{"model": "masked image model", "mask_ratio": 0.75, "encoder_inner_norm": false, "encoder_width": 256, "residual_init": "zero_last", "orthogonalizer": "newton_schulz_5", "adamw_lr_other_params": 0.0021, "steps": 9600, "epochs": 27.2, "adamw_weight_decay_other_params": 0.05}
Rows from block 5 of the encoder, named by matrix and row number. Rows with one number belong to one neuron. Each number is 128 + 32 x the weight over the matrix's rms, rounded and kept within 0 to 255. All counts start at 0. Numbers have three digits each.
# fc1: MLP up (encoder.blocks.5.mlp.fc1.weight, 1024x256), inputs 172-255
# fc2: MLP down (encoder.blocks.5.mlp.fc2.weight, 256x1024, transposed), outputs 172-255
fc1.269:141099115170137161171108085124109162151171075131141123108116151143150153108156131125101113140153097121127108112075132197078111142109104117126104117128159132123182133086137136144099147161172137110141135085105127129147126107111157134133103108132110089124
fc2.269:116123091124129121093126133121138125158095107139139160141082107153128112127119128135130125144112122126122124155120140113153171116068137127148116142113144135161158119137143137136109102150149108092108077139163135124153167137138113145094114147145088100149
fc1.270:129095064074143087123141123062162173141206190063142104113145165116088190117141171102132093143134032146146203187168129102069114168161060115146255236118145119153125054080044130158165123120145074101134136119073112070162129107130127119135150065076074144150
fc2.270:173140161143060125100128147175115120122062098140169178130167174160130133174093084123133168157092197153073074035086145151179144170091162225118059000143134149141114186155190170196094127193113189149095139124157193131161177114091115070115141182160186125145
fc1.271:140121103120099123109139133168142101117104134154126124128110136081115101188183117118140129123148133151158124081120133089130149125076140127108128129138160079145126117108139137144143138083119133109120083120155154123115122164133131137136142157124149112123
fc2.271:109153113109125125149131144148115112151131126108121154132128168143115135123147150147106114105150104133145116191137120162168129092157084151144127095112142126117150102151168126118130095104123159097097106149168092138125111115125142138115138113149143129110
fc1.272:155137181115096123128074112140081141099150050176124133168170094066131135101107165156102117117112135126155073163071107156154121132122156127110130119166148094123135134128107109145105093105117144112099126144172104159148143132163125103126127156100095123133
fc2.272:127135069121187214105098176140180181089098067114135076158112157104148171106085133115105135087078139143135108140122157075072135127143149103139153093104176154129108139160118172145129150110099132112143127127156102134090151126136171120096102110113161137142
fc1.273:120145126157093104061209081106157110130087087158127124098138192164197126153084139121157084024157144109113131126111129086130157113155099125112028108130111097164119118160115147174131105134084109137143110138160149103141114149120066200127119158125163109141
fc2.273:153139141133117113157156147139083156140143096120103130129134078142129095152125084134114152139063135102073142155189099076114106090106127141155120125108120143143109126177119085112061149179147096149159116145148125129150084133129153175106128141149093126094
fc1.274:127142152095083163186104178118148134155103121113153113116072105172154092180145126136157135153152152166168160149134088135117160127123073117167162125107109090128140155178090118059152107163178128151139057121095057101171111102120115163087153084140144117084
fc2.274:078097135149135153103178083108146101104171109084125147162079106093115168094176132138119145131133123134147094138143147165188136044121092076135196151125109129069165159142108138149076100132146176115091083115158165145108162121156156052126110121130130121102
fc1.275:144040069113125136182103159099163157118131128151157054141102085077019139110148122148101169162141140098036101173172209255089112091165074123223150139166056142194100159094145123074096158149111175137077195048155040094121144158110070110086182107217155137135
fc2.275:086081172061111181123165089127114033067092019144111150097115090065101109142143062100124150069147058107089191033206078142154208107133079150102163089115073085035083090091000178116019132172114229132035183177043237136061041071189190188080134059215164199242
fc1.276:134136130088137113117095216084127165127146111092094116167150120123181167147126143190123151153138112193108124127143155165135102131159095152133126109120145145142159168134170128169104184145129108142152157118120092069085100112083119115171171103170129181149
fc2.276:099202133137097152133141135116111164115109139107137107128113126154119109162143105118117130144173119188119084098139108102178123129116131120140111119088083192164099085139099133134182071181137132113138106127069181108148118130117113109136125128121141098130
fc1.277:190173102131155097093136119146148108160073108140123124131175105112084123124128155152107152190121101084167092161178139073148158089081149086104076158111169139106117158096108188173111129118157167111108196122114149177161169072063175104139064066100131144073
fc2.277:135066145165196112187095170106146127115183139149103070163149149113131142101108118111107117126087171175100089105107133089099161164117102143104111133140080123133116178182111124130122151129132103109072162123067096118134170154092136115137156160096161098093
fc1.278:164077114112112163148138081071098111123141111164102140166159176130144131082196145154124161090193079147162085150157085128111130146148089096139070149140157140091066184111204141126093174086113147172164192161136105151123140124089190140133159158118134105150
fc2.278:108152098105136121137172116167074120110129145207037125075117156186138171137158208106176165104086144118120085043099105088146144140139125172130138122153148143177128151090115062132139057086118179198159118132145139118153165146116161184130094142102114079172
fc1.279:163113127077215102086127138119098140134146148159128196151176131100079129119076151068136101131127095069157157211066139096161174137131097172144128162097094094096083110089116141021088105210099120160104063128129136147060141132197054190072118168079187186115
fc2.279:138139129139102121158130138202141133081062106099181130111182127125150154162068102072157092158125212063084133095163128134142145136121176121147064102071178110207049107153113106140100083112128119110172111187176163109110089117172182131118180065087146137015
fc1.280:153165084114156096126112118148159148143154160173127130098125119123116138108083145107120054122123098127174121115135123122093140161123126148140068118139150096142143091081197150067131073120111134114162125135097095145128142145161162170112074099142130121117
fc2.280:136119169151128103148087167129148119077148135091183137048110095123136088091071075111153127133077068110110111102167089131088100122095137118182132200184118089166154124126088106156157136115166165175162115147064122140197120130120076066116125150102115135117
fc1.281:165116203104100138084130126108127120065124164121088137192127117105136117070191139131104136161100125123151078163162176120107093109127122103122091086120155158117207164078085219174086127125147041127132131155198078185123112092135151117143115081091119117155
fc2.281:121095152140075144133152127175138182148159126115098068143125154161177080103115188115119137154153154025091137137084121088093127106107092070155122098170177147124121132153155114070184076125114068132100102132091097090074137146088075108139187139134127121103
fc1.282:155136117135139141089153126132095204130174075096137174162083119104032158153131164105107138112153096122164153153075152150193160081170128154107164148103090148115174101139133099159149126144141155092142170100127129120143130104151066137120127194118050082160
fc2.282:157141110131201122123109187080127146162127101117074182132089181135150103150165121121134099073094162147095138100197107058115125171128117113126100172145171128192095112174057101114104145120048140048158175143099151137091077116118123188118149128081141111128
fc1.283:054147187075085148098172142162091173151146122237176143123131133100125156089128147088134160085206099146096137130137143087154123109089078124111130095078131060040074128157120158191156096153071057135114194136131216060122230110149107184178138145191170153103
fc2.283:178078127127094178145001142097103078201144178172127080127087071148144140127151137151114158135149096200073151060176060083126051109112171144103119077150136192142104090097157123105086133117179141095121055163100092042156089086144140137162194101119199149151
fc1.284:064113157156147163146070129125123139096091114128107146184122133159164107128104108143084101121126122103147096128161114162162156104151109145107098123147117159114144164154139134128110158064101132163151101143118128122129113125099119106130167148130137077139
fc2.284:112144111111075120127127104115119079111106140116085130150125159137176195151130126117128129127112131130122110205124144104125140104139112151118096150122144141131118122109129153174147136115096131114141126128125127114127132149101123114132131133168164118099
fc1.285:082104098152078104106118125102111081130153105127147160157178165155097105180129111112176106119165103160174173132153045077097129178127128178135111167105147168137096108104175154125063109112145183159120126148137161146098095167186190031137167042140143153090
fc2.285:179053159156145142140143185095164191075113152099065123118085093097188086137165111140130155105204102121123122139124165185155169118132136064113147082115086107156185119142106142164114107109090148104142160029083146085160183135099120147128191135120179146130
fc1.286:141084095104101156081097111165176120173150044140139160110109148101083097117101096078093117127131105153110125167098194107102134164133160098131116114193144125060149125103074126083124124137165140129122165161141151157159095144133117092094058084162105110058
fc2.286:129142155184107175130120153148131130091126121140126129093118135086144149128143154150159141089128134119154107156085088115137109211138132093125138160072141137170115102126162102121140123127149108141114131162112139141072163105146123142109092114165089092054
fc1.287:157149124182196019110085069180134124124138168106138178167122109030117089089155136164084106106174127113148115158138169129176118165161103012153086149149182228126109128099195165097182075120177149107127149204114179083156147113138100178185168151172105141185
fc2.287:200137212088123106077110154133112141141153193187112033164157081085103096111161086143129084153143116090167136108116189155140084176158123081122068153128146115103177128077191130100118058121138109104157195130118110128104113112118085169137118142166153130112
fc1.288:141130133146149110103146125117118135117118134140106130150111142108129113131145139108107144133116110126122075140133148110135119131118119116110133121150124118120122142153147115138128145119142131098129126120106139114141135131119131108125118142132145122130
fc2.288:108122113141131121114140116150140122133122131122117118132117144139143140133119135135119133116125121145176122155123122135123139137137137140129139134122127119147145111130142150150131140110143150151144119130152120145147116145125128118130162125146095119114
fc1.289:115155086151103086055173139126197137049122103081172131162160106161107101091147138153174105111210144149142166127107132176122148176138193174127082110154116133108085164136149161189128149105177120108195133139129133099138128154090105192121186110146110115120
fc2.289:142210128134175118220134157095145112107062142125097107098106162131093118143092149135120186082136107057185125118107143126129187112180067140166160119076141200131148171133081093086147069168115150156084065135124117149128138139156143179147091131136163133169
fc1.290:077102187190164123143076162127140160128127133102098166205117123153122157161086155129156185147128119110154188158114100204174155109158195089166112103153144121086144116114131118156107208080143160169180141135163156157115125163104086132155106163128127097104
fc2.290:165184088099094153167159068093127151126168117121127138177141074115139080155170102060108112127100127097137199121158130134102095075174127179156120143127108155139086069115100099101103126094143152112130116159092079133087169086077112199170046094110105008074
fc1.291:097120098101168088135118155134112118110141141171111132112117104125119170127148195155108107124141142139147142110175157154123126119172132134106129113106135126119142182074125151097149088149146141159115112067091099163148129158090123148105129112127151118165
fc2.291:149155106090121131042130110134200085144154105057120139135099115132155122163160107121107114110148128168149121154159147158070114160110123135116126170153099107080150148115126123120151094096130148145071093141145115118137114150130087160145110125138177094101
fc1.292:119135117102123143163144056095066175149145191105154148137132087131149158084189163114105163107153150114174180179105112128203108106158201132174031133167112143091142122118083134086125124206125124078145076188110166159131136201154095176074192077146091111104
fc2.292:160147079118008190161076103195163134147096187130061186070152100143174156171122042145176110140100098133083124043068090110159166108051072093111120149147108130067119109144122062136097102113138093141130141114141153115137111162084199149095090153056151173055
fc1.293:106121053148109082146198133053120152103135133121108100114202102207181139096082120087089107095142101120133135196144148118158079108092112126179130158130110129113161136069096121032191138155141175159143140136060091129163143167113125077161138101178161091152
fc2.293:163149148089115169211159097101121103102157082159120102110141136126185054188166124191152174127152091089151146048157152082145124140121161209080123163137088159127052059084110152181129090145131067077094044089196103099021116132143115118148127089093178172110
fc1.294:102182122130101128119119148125104137101119117137133149101193115131113128066102125141123136152147109138204068181062117125056136108117133127185150098159160122076143077079075142127123117161134145108170141112127149153112172158223157127118093062107083128129
fc2.294:112184137111144132093106116111141120172171113109119169119070146103175134136195085174127088096049144109102120147154148134133159132102117119145123170118118104103160170155164121132115156138139086138146121120108108135151161131103098117122160116151080124124
fc1.295:088173067093120056144134084125116023167098137131086131137077154153115126094109120132137104113149086118182113136102157016146142079112165140177145164247055120119148083136181117120113086109106116183103085197103122073160053168091075215156038102163159106138
fc2.295:180112164142085171130117203101079058133180156115131144189114193151084091150125094040103099143115143101135146054117070160162060112101137168155159101066140092160136133157141103072103123191142140116102147100125137157144131128133147115172087101176166144153
fc1.296:127112077163066162203089152155114085011095121122194129165111110163045048167113162105145145114171176099085073091100092112084205028107255161109143119082029089057090125235181176077087217177156041174165166160074133025124150099131030117065132099173155151082
fc2.296:105181113154160109053145178104159131151111118157164109106134116137149138125124132133151137161099084162125126154092150153109043090128201050160173145112077075097173157077124108192104168061089183136123147130199171177145101131151193144111187146096093169170
fc1.297:175136118154112156090146144151139163102124138121079135112062151115132114094120133139103101136143128070144084134167120100090100183096140102100092163077103071116072111140105165136234135115118067085141119108114106121087152113097162171127137124158113110122
fc2.297:174138160158116152111062164167103100185121133161135096152120096104120167128152141116129148134140145124150171147152137191125137157140119146147117111153139107116090087079164126101119152136112135170129108121164149137113087093095140183146153091120159112085
fc1.298:127142136159138100144076131136180104138114166104145136132117119108092164088235124151126114139154146107181126138118128126128159123089108155134126112117126131074134089123174087127066149067123120084114118083109076109185062079109111120108121084135104112126
fc2.298:157064126150083149077175157089075154119074113107123115100138099130146110116105088102075132082126057128024109158102092143167047134138189122092131098065136161061145111098153140188114096131144142120125149094087085127173110060149107084151106138134115157089
fc1.299:119142100123135159149145089093130119160127120093096086081169126107144110139174177112178083160128068089169053177103147103104180113152146114155096101104047169059121194097099140120161098085169164157098064221078188187071088144088067112130157163133090131105
fc2.299:111140082174098106049125135121054131205114077135092072083010071239145088120160120244160131181151102107131091057118140148135111136162111034130176155092077165107069112060071144126170168140238093048156099105109044165205146115083228119175044173120085111127
fc1.300:092126137120119138122121124110152150132118144097109109141112104146144120134097137108122126129142141120138100133142140127133143144139173160128127102166094126142109113126144122138133122120120132133134131098123170133126125151131137155155135135156099146153
fc2.300:129138134101147129131131129132116134094110122111117113111102129128110123126120165155134098135178145130135128164126168155162125145114138137123146117121118127148115142120171141110136139136145119118124145123118130131149117120095101132142147143092132144103
fc1.301:185127117115152171151097171124161137132081120148118152145105155135133154092135155139112095094162155138156135142093141116142145122128132117117128130133123115163124106144136135112139163145134134131145174146087129156105112134096113114129102107154104086120
fc2.301:098157135111119139129126116139170125097071143131161137105122149140124168084138156066120130133162140173181117178140160109126120111136130163143110107125133114110144156156141149085110138140149135153142101134129127091131107156108132169115163065116067090181
fc1.302:158137156128117083140161162129166127137166158096089122162139123112147100124102141148142168133150114127069122138123145131118079159148089113132158149103122102112113117119101120169166118135175096087105100135119203133173101149115105121132075149112176129131
fc2.302:079106117099113162143127140142136165149093126137140133093105159181126129116130080088143069079162150145153103139121116125202118144170119133114118146105156166123139169115111143127091145174106122164146125131165128124138109113114159120138161088123089110123
fc1.303:163092127081138168105146091155165068137175100185134179106118138079071072137158129174080171147161116094142155085103083141125127114107039108136105088146110183088145133147130134133145206080152135137162132112079124145085055131141135169117065147154121143098
fc2.303:187133123109110162123146177099102127100114119118123097085132109181103107087137099136128153148095183068165183151077073094208161151155166109162091132118101182120163125091135114098112143158117124063059079215134105095104069068103179095210092059150152143050
fc1.304:141145132111094145144132140118131116135109164131142146150112079133117117105103123134130119113139112122134124121119130133137122144118123140131113141140153127083096114136145121128120105137152111134151115160134140133116122117123130113127140133114125123122
fc2.304:120107080126153102129105113116138121134142085103132122121149131149141127095144163104122121167128139119130130131126104140115122153105128170136175159132155131134140118127110135144145110111106092125146140145132103147177121128112138127131123122138122130119
fc1.305:115098145081129153138068018132153062134161163147095067076155192074194156115114147110124107098119125076058114123088092156148137090078125089136072156135104138122137099187104094122135180112086105048080130140129153059094138169204168143216112216129163135162
fc2.305:138157106056116137102133142138104134061147128172174056120048153119073140156110139155156149053121174132155130134082107126117127167156129198086165112163175144199160129111194100138171135175165099123109116151094122154120153103049077166139116157104079093134
fc1.306:121117110056120122165110121156220076156116070137185093214130144145128083160074130118124183119180181087122104116185097101112233124138053050200196131126164136107104102136118154163140128103109144136118063147162122109139077112126149125115115151108151111124
fc2.306:148083154112132115100085151193094113193155090127104124144062111152149120033192110190110145146111105135131098091212146038170105000149095086083114095122136141104177193159170124153171103079138198130166113124135116062194117144128137122148130213100102146071
fc1.307:150157119128163145063082143144098164159129105087137174155148164155074148057095112083105109167157106128201179148192118134173155056123166094122137115097102118161168154106113158150075128157133114179128130188101158073126164146164132172108112083095095133101
fc2.307:104101166179099106144131118140121158156082160137124144124115141119134111180096093083159124112106122114077101090141123070163119104129109146155106158111088130139154116143110130096110117048098144054181115118102123101127106094135123089118166103143121138124
fc1.308:111098106131125142159095099073153173137131134093144126154117107121128120138128169107099159130138130116104113125111128128126201121064136126155107134094108104132129080182131123147118172136104104169167160188149142113086109094157085149140148132147078120102
fc2.308:065120113170123113112102114147143165146074158182139149087137108188166116106116105105152165130131087147174118092104134156154120114143144115139120118121082107143123075107135169114121088122141147157175191136128156166114156153154163143159085107133119115173
fc1.309:124133134125136130130131116144120146140118112136134140117124124123149119133120153120100137127143117145113125134117106126122138127135111137128143109109140128126140132123138137119126111144167153120127111116121126113138122129142129142130114115132119132136
fc2.309:105130123132121101109136129138126129127131118135140122137130135122128142134141136141116125121143121127174115168135124153128152131145153132139141134133141112137128126135125134122138132122140136142146133120133133130143149134107145133118115130128134121128
fc1.310:137129101159126145110116155121133098118132172138098166146070144107122075114153117144105098112135127085155110153138111160133114186126140127115181129186101095154117138107092122137108101159147105099114131116078177115098122178139117148136080104128109107149
fc2.310:070120103105129124117095156118136126079107107131140134115104132185134148144105104124108105149135107152113104097125110163159152145150119141118141136069183113145079141120108096103175125099101139166167149180166115132121117108139134138140089128136094149092
fc1.311:108089060120152128162082170108117141080121176127138127138154111117090094124160150128157102096134090149138121143108076135115148128161141121140147137169159131139142154093123137142082121166099121120118132071087101157148107110123157106117183097165105134188
fc2.311:140129092113104156060136114153138075096136117131115094206109110127162087110165163120100133136197125139127147127130155123113137113134116125131097118132075143144183079154129165124111081160134155156093120178087100092137131154136147113134124144111130081092
fc1.312:151166111119119149113135147144114187123126123130136129141147120142192111116118106146133102084134132136134141114127090116105129126143116123155127125170141124135172100094129122142127102119165137090114125126081102102126128135134132156128097121119140145146
fc2.312:118115136153161152121095127112138156089121157108140093146145141167125134114122123078149123130191161149134080144117174110127127116150156120134104097161129116147135155142118114110079171118111124156167129131108077094134135137120139140129134090135119121138
fc1.313:140134162152126122134127108111119103135143140136107161102139091126131150132085127158095072038117170093097151136117144107112132096147101126099130159085179065159087086121137186115143095098109125134095066130112120162113113160178142082089214130171133160197
fc2.313:104116204161160038155105161116154148120113187162071117153159140150169131155150124101167138075106068141150132116157083182156099141171093058148142122074147137129178105140171147147134126185142155189155151088147063160088093107079051141150111086136165137103
fc1.314:122193133041219096118153123143075156141119129084066219171119137090180165100127133136158113229178116172190079164051204168143120102158094160153061191143161128058174128138171170097144104179170130131141198136184100102111151075178098147108140120116068126125
fc2.314:107064078142071181039122199186142138155126130181214093039189096199034148098135125084094120060103168074067164132150145116215103144180108073155190000090119211101098124131125060158077141081125218118102131077065138092075141161107222144085090126101150084054
fc1.315:092119147087150134130092133118166120121143121173155163140143124139106120124113108162133124153109081109137126135118111109129146140075135121127155139105116097133114178151119091165134180137101142089166141122147135072158119087140120134106138126172138135127
fc2.315:114146130139096134140154126136142145139180148113130132165116104136118136086132110127121155131093104118056128123120082142116150125128133151122137105116117083109138116125167155108116130101151154175147132098123158174122132137095126127158107110101131152116
fc1.316:099158147062110183064179081111130065159097161110124105147132064144102149167128161211173098135172104134141143123053137113053081123156168118130107126089110126168134086077128157098092136089158092106125099111145117110116075192177144129121076060090115117076
fc2.316:120080117102141255106121068128136109166126117084084125179143062047145090154140160163165133181100108100069156120080065073191135136104144159153157173069044203140111084113112110136158104153163060107002130103120179128086181162149181085150100126091143154112
fc1.317:171148144132141095171103146148186147045182130134217183166118101120125099112129135114114139164146132118145074195152153206087155060168135117141187128086127096053056140053147143094120074099135138128088127092060062107151097144155126146140154109131136197108
fc2.317:140140122138127134188118063164125100124166136097106098194086116133077171099140162145064098081116126132090148121105159142118130188079111082136115175056179160180073148148111131132165107134086095055153215171116082168113135072181115205184158135071166083202
fc1.318:165068052130118095134116116060033255129134044114124059109107109195094216171165192114116123067243059158191118105156166185138139089069192166125076046100145183123211035098128172161181158103099164181174103126127191073119121173146189174116158134151122086195
fc2.318:090176168014142163162155053236241131233141157159162064109055071152120122172151108114106214165096140066129140206089161027106205052114069156174153196107138189096110047226200185105255155111115068162179142113150137111170071143090177065071012223099186085112
fc1.319:153126157089131159150172130167105176172124138139079170114140111105170122156132149101113142087149188154109101167147132103101144129093130152149133093111145158125147177091133131140167111133099149105169111120137100162149130156142087104123075117124132122157
fc2.319:108097143120115054121162184065182076164098158158111124126153122103146103170122121110117153129127151091156135172142138121175146145141122181107195100144134113142180114125167125126125114141165112130169102098141093165149100122131131126152135100164123131140
fc1.320:135101137144140198112096160183061110125072128145096133115172135141140141091132172118162086140156113125151119095094109114129106074129097146170133144103091098071129140115186175096110134182124141126155093135123152138066158112062132142124154148113085143105
fc2.320:121114109185135114162124114130174155177167111145138128130153160122133134112141112168168094174107112167100098106103140116106173170144130174153129094126061105171112134179148151113107116114112099134160154126172132174141163114099122108163091142186121095136
fc1.321:167107010171119128132155109138113119111138211154094102084075150100211123082139123120166103058107157097167184187109183084126098124119088096192072117170127076131131108159152090119142158094195163153132163136172211157134122108142041064101119188068142107197
fc2.321:135188150148140133117102150139148166120138146124171128106109187114129060089100092202127124133106164144129090088121151139135151188126126110149142156156135075079125061110102185129141153148108147132089110150132144112083133042187209143069125172101135096076
fc1.322:149143198105116169142135127138150111185137129119093110113121164116135135156136084145112173179197092100170164064139134102140142194143149128130092107125115177137126086130111121119108111111091148125119095111113124124170110141132149142159136141135150129112
fc2.322:099099112123115123087160189166135089123160115113140174129184105181111147062123181159130086111071146164096149140160170103145059072116122156102112075055157162122116137124105139144123147104101163165154150136117058115071104159160109086108100158120077089150
fc1.323:107173117090229159079086098112034166171175196108091155127138100141127111104132113140111153219157109157211166150065144145120125102167107203113117148110158149045225124134178153139187134136160135085138113080161129161161135119165178100116134154116138123148
fc2.323:170168074138099151097172135162255152128137164109245155073096151140169100112133099063191109133085188068146173190083031103208182168124059178185108136116159167203136201166000125111058193155072112211206089092148068061048148225119153151060164122122141089161
fc1.324:111159157086126108078134128102201134152159120112130127178146164134119131161055134055149150130142108083181147147123138139130155098133156104147112136110136072105121103114161095158088129086157142104124125108149159122158137120158078100105118150136074103101
fc2.324:088154127077117077096128127138164095105122106098130130156148135121148130153088160058106107108136116127167171138119158090126163102123142156105109111128161130079064167123133108156137144132133100118159071113152158146092108117120119121113130146117100137157
fc1.325:155196063089154169133187125115159097153150150064017094127255114038097158046107118053072183201180086133176176159082087135134186176153180206201114078147048135120129072083140114068255155209129144141093096113100175135191096184185163138053189218101212122197
fc2.325:181118127184086183166057145166000253144082184154144230225154120114095000155072161006080206191147156251150069084107122121079113086164178230143050208137120072108117078047132062080000150183000085114209083160142209161084062086138136200091049090139166017072
fc1.326:111124133092039156103109100150127107118085090146071045158185080058175144054118144213140225092151161094172063165137133129113134094120206112172149120204194119165129158085148206155096074151135122109055104169144186114169115176141187108119092126125198132151
fc2.326:119099099155110166133137154127175177196174108099166105132083125135029133089149072063159137083136084113129054168173140115105136107100163184061151131112189102178160117134143049103121152113095147089095075134206127134139134122151084149122152088160200075122
fc1.327:124131135158139117103121154145133166100172125134141176144159143151116121151144123116132129148115139135137092134152076112126110132146117114145145125157158124122156115136138144154101133150123098112138155097131165154114136152113143109112119123119107113163
fc2.327:132146151137113114116101133147123092109144155121085144142116166119109154127130147163108154110135106127089161172168130141098134153103114130093135138131151145139150148151151139132173112135128131133126094150130111125115126159119137129121175148128129110131
fc1.328:141128161161158149124125158115122092113130146136145134159135110149127120120113138064139134130088113123127123167105069147147149135114117142139158136161154083059130085121148106119162131189160138097140107121110154151115134166137105137104129148119160079120
fc2.328:106133102130129137132152148113085105142118144128143149134094113114136123130135115078144105151110133154100136118137104102122125107182142148143121148116097133081163116109132128128142135137132083090133114160151117171123123154139136116123137144139118099135
fc1.329:212134051177056162102131199129046235120000194151123128220132088115108185156034056102169136148173140141108214098123093126175162146089128060109106185087111099167083167131140139113127122096126164122107131098102098108057145104169149135097155122116204176154
fc2.329:106082134150139076101097162111129106100154148128161082109138165115129108114181147143089120110069117098164135129139097155105072002176120068102114192116170117131165166087035131111136193113083107127146080130102117140097048108157086178156140096056056139095
fc1.330:138123123128154132154148158120104129139121165124098154107119112141104151117129114121094126117134107120124155167132132104093125102145085133134155073101148127115145144143131135128126094153146139121098124157118097127111117102146064137138135125147127166146
fc2.330:087131132126118113117153146137134084159142111109142144141087115109151112123157122139099130123172146132125124126158104152164121156109137118131142146150139138160155155143146149136142141135077115132130134099130134132121114123139121123135103110121129108125
fc1.331:157132100103167122088103113125131142134130125122112174116170133141101080112111127130137146109137103147145142134124145128140124127098152110120137102114112117142134125127161155120136143166129124080112085147108132152106153156122156130109112115146124068164
fc2.331:148146135156129090172126146174157174135105159112123143117144116090111123152128096149143167138120133119143166151131134134115136158102132096117126135110143141110137148151076140096138123103159123179145163122138090140130131128118155115143100140150137153126
fc1.332:110106105111115128176164093158124082189142105101076096161102148131144155147063120083171179075100097125128076132134129124141132080114148131060095141144130084104170185128119143143113148173136126143162120193179123162164139145147158127123192139117113038161
fc2.332:149173127107148086140123083081115137159132157101191121134134153134120139099107122154109116114111083092121135106103134147154107091129090127123130126099181171113151141150103071190138075100148149127091134143120132113145164142119107105101148103110197141155
fc1.333:165162128155125114114120123114107140128120143131129119147106103110136151104122116118153131128134123117126111142141149133121144138127143121135102122125109115114114118129131099136136132144107156115127129134119120110137114109110124122137132108125116131121
fc2.333:115127142115109113120129119134119135108103130115122130116141127124111122128135134115113140126137114134127141163158134148128130120136146113150168135115138129117142124142101152119162124148136123139116105132126121137138112118151162129145149115150147121120
fc1.334:094093125115149135154143168112139157168118132088140076160131137136121152113167171147115176118112096137121087117155161150116173124161118132144108168125100119115174153076173122171085147120086149141143135110068089140098145115098099078109109116111105132143
fc2.334:061166144141075114125154125124155153142100083132085152131097144125118121170143128108114127104157156154117174163117110139084153162125107123110122088141135080158136099167129093153195143128164089140104083134141133105102069132126179114094119115150125087059
fc1.335:076042074142141093175121105080120111102169127137105158103079169119119201138082181071126152102130188156180079064066159138081114071092036164169108159121149124078120123140016120174115151117149063149107090159114121093128137155133112132109192113080123141129
fc2.335:114168127127141102098075157128120162143150161147130122149097144096080166163113120101119118130111154166061167121100124147093124142130076117090157130153130193101167085172102138202130170130037123121079123167086054088153103123134119162136082124147103137087
fc1.336:171120143160132078128135088123115183138100118130144138144150159083069113090105118125139157103137128147162113185128124110144140065151142103149120178127114152125162111173196162173134158091079118106102111087086173118102129102140137143101145110126107116132
fc2.336:102119168095116082124117081153166129123113158129106180144130151163116163086128128139126134164112060106134141130084152110145142157103130192147165100108109183168138065096173135132155103127152171095113164156111106168031128123097075113132115092154136139161
fc1.337:120138121124110121140133106105153094118147130144139120143120131121134142161154147122127145142125093130140062120117108107093128123113140114124101151163128124133116157100091137148138133183140150111134136118143136116115127157122139125139144141120116123166
fc2.337:117111087091099143112136142151083151132095134118141155143122148129102156087102097109120115154124130122110136163151125132156083119154140146118107108109145123122160104124136122143135132106116090142099138122161145137131106118127141117171120124136118105107
fc1.338:139131131098123167118117096133100077157151124166092141143153154155117185113112122104086196124176071142156106168097159135102138167108126159134116078120125157149094074119104142126123098171127126104064102122141110149107141121134148141133135149144152134164
fc2.338:167099192096139100101137107132118135179117115114157183150132152169148048129163098143140080115166143057112112104156102130098170129098125200126097159142119167116097159120144122123112134144131112182094128119169107074093130152205084149142121051155056044132
fc1.339:145129135226117154139160129085147100150172177108155136128169150074125121107163109213142095163106141118148166137129179097170135133113143152119132094146067132145089122084176111117129119149115127191143140091143141078127094125133146103096100044112168134071
fc2.339:105098159167116049144113135100143101159168130140162107177159102181115120106154099170144065153181158152128155121103085150102144146115105098137153076139158166119138125124160094086198132089128139157112145154178118117141098150129121110161140162117164138144
fc1.340:125099101180085114081106185096144113102134171178128069140087100133149092147123122117115094075161126150151121223117108120144107083162101156187095216134069125141086129118156161116128167101133173124147133115095110148122139152114103158176132019192075171123
fc2.340:145055049132200127137118091139042179164085137191084180126090134069108051145193112164145142162100140198027120125071091066142117156104171148187150054130121116088161040118124066137147103062108142168164138146120056142075131155199112109107087078120118154083
fc1.341:130124154161124183138113117117105119183082109159118166181120096090168091147088092140178149111119156152112134168095158137103122153136158083118107177108143095131127159111113063128181177119093149120147131116167084111154107116101132092110157157136167101132
fc2.341:167131158144152174149094163158139152097151132109127151098157103159132089102183154161120143120185149142138178143131142115121115132150129138137161118130154132116130109139153194157161123117072102127104148078144155152107103147126128142091165103162150116136
fc1.342:136178133087163142131126174137124160138145143154179153138197154074136082133129180182097153093159080139116135131117148161121117156167102170099144136152203103126159103144121123089124082135166109118093077144158135117188106136104149102132157164207147081114
fc2.342:181125161147156175147122128071122122111124097112175128183138110109171188088125111123135094087149131090134119122120158084168136149171102105155113133083115180127099153155151164112097158125129122168160183079151089153127089111100131111112122112114092122137
fc1.343:133116146115139128126120149137139117116134128141125143147110130133112135130145115127128135123145110128119125135140129136147138106132128125134125130118111139127110144140131127139119145114116118144124117140128131118110129113119126133099127134132143122126
fc2.343:115130120122118106119126122129134120121124114122114134143123130129121133118125123139111125124122126143143124169140131127128159131140141141126141129140135128140148129143133136117128114112129121132136122127136140131125127131119132130118141117128113110122
fc1.344:121120110116173088187172194120092113147166138111044122187087073078145170159153135146142200154101134158092151183168171137023165158149201174147145115158196067143145147157166179141117108120193106098048163135157159138114104149106108115140124101219164102166
fc2.344:101198075086156098155074151129119103116107156057138138167129148124065117153144097065061063070171092199133142120044157168141128110132041120112069140153160071139172135080124138089095149104126176143171194065105146146155085085128115091127106058090195121114
fc1.345:162069083153143116149120067100059063168115196126155139134125118117139125152121140131083143090146151143141188118111122145095144116103183103094138087101121120128181143113133129143109133092156083137082076144111116079166159137105125192150203148156105040148
fc2.345:139161182106093076095189089116105130149183154156122130104160135150077117200135142144184142177108057138139106140141089113081078136113143150115149149136104121054150048120118167093091160154098150120085163107191159130130102103152135122127087105149124216099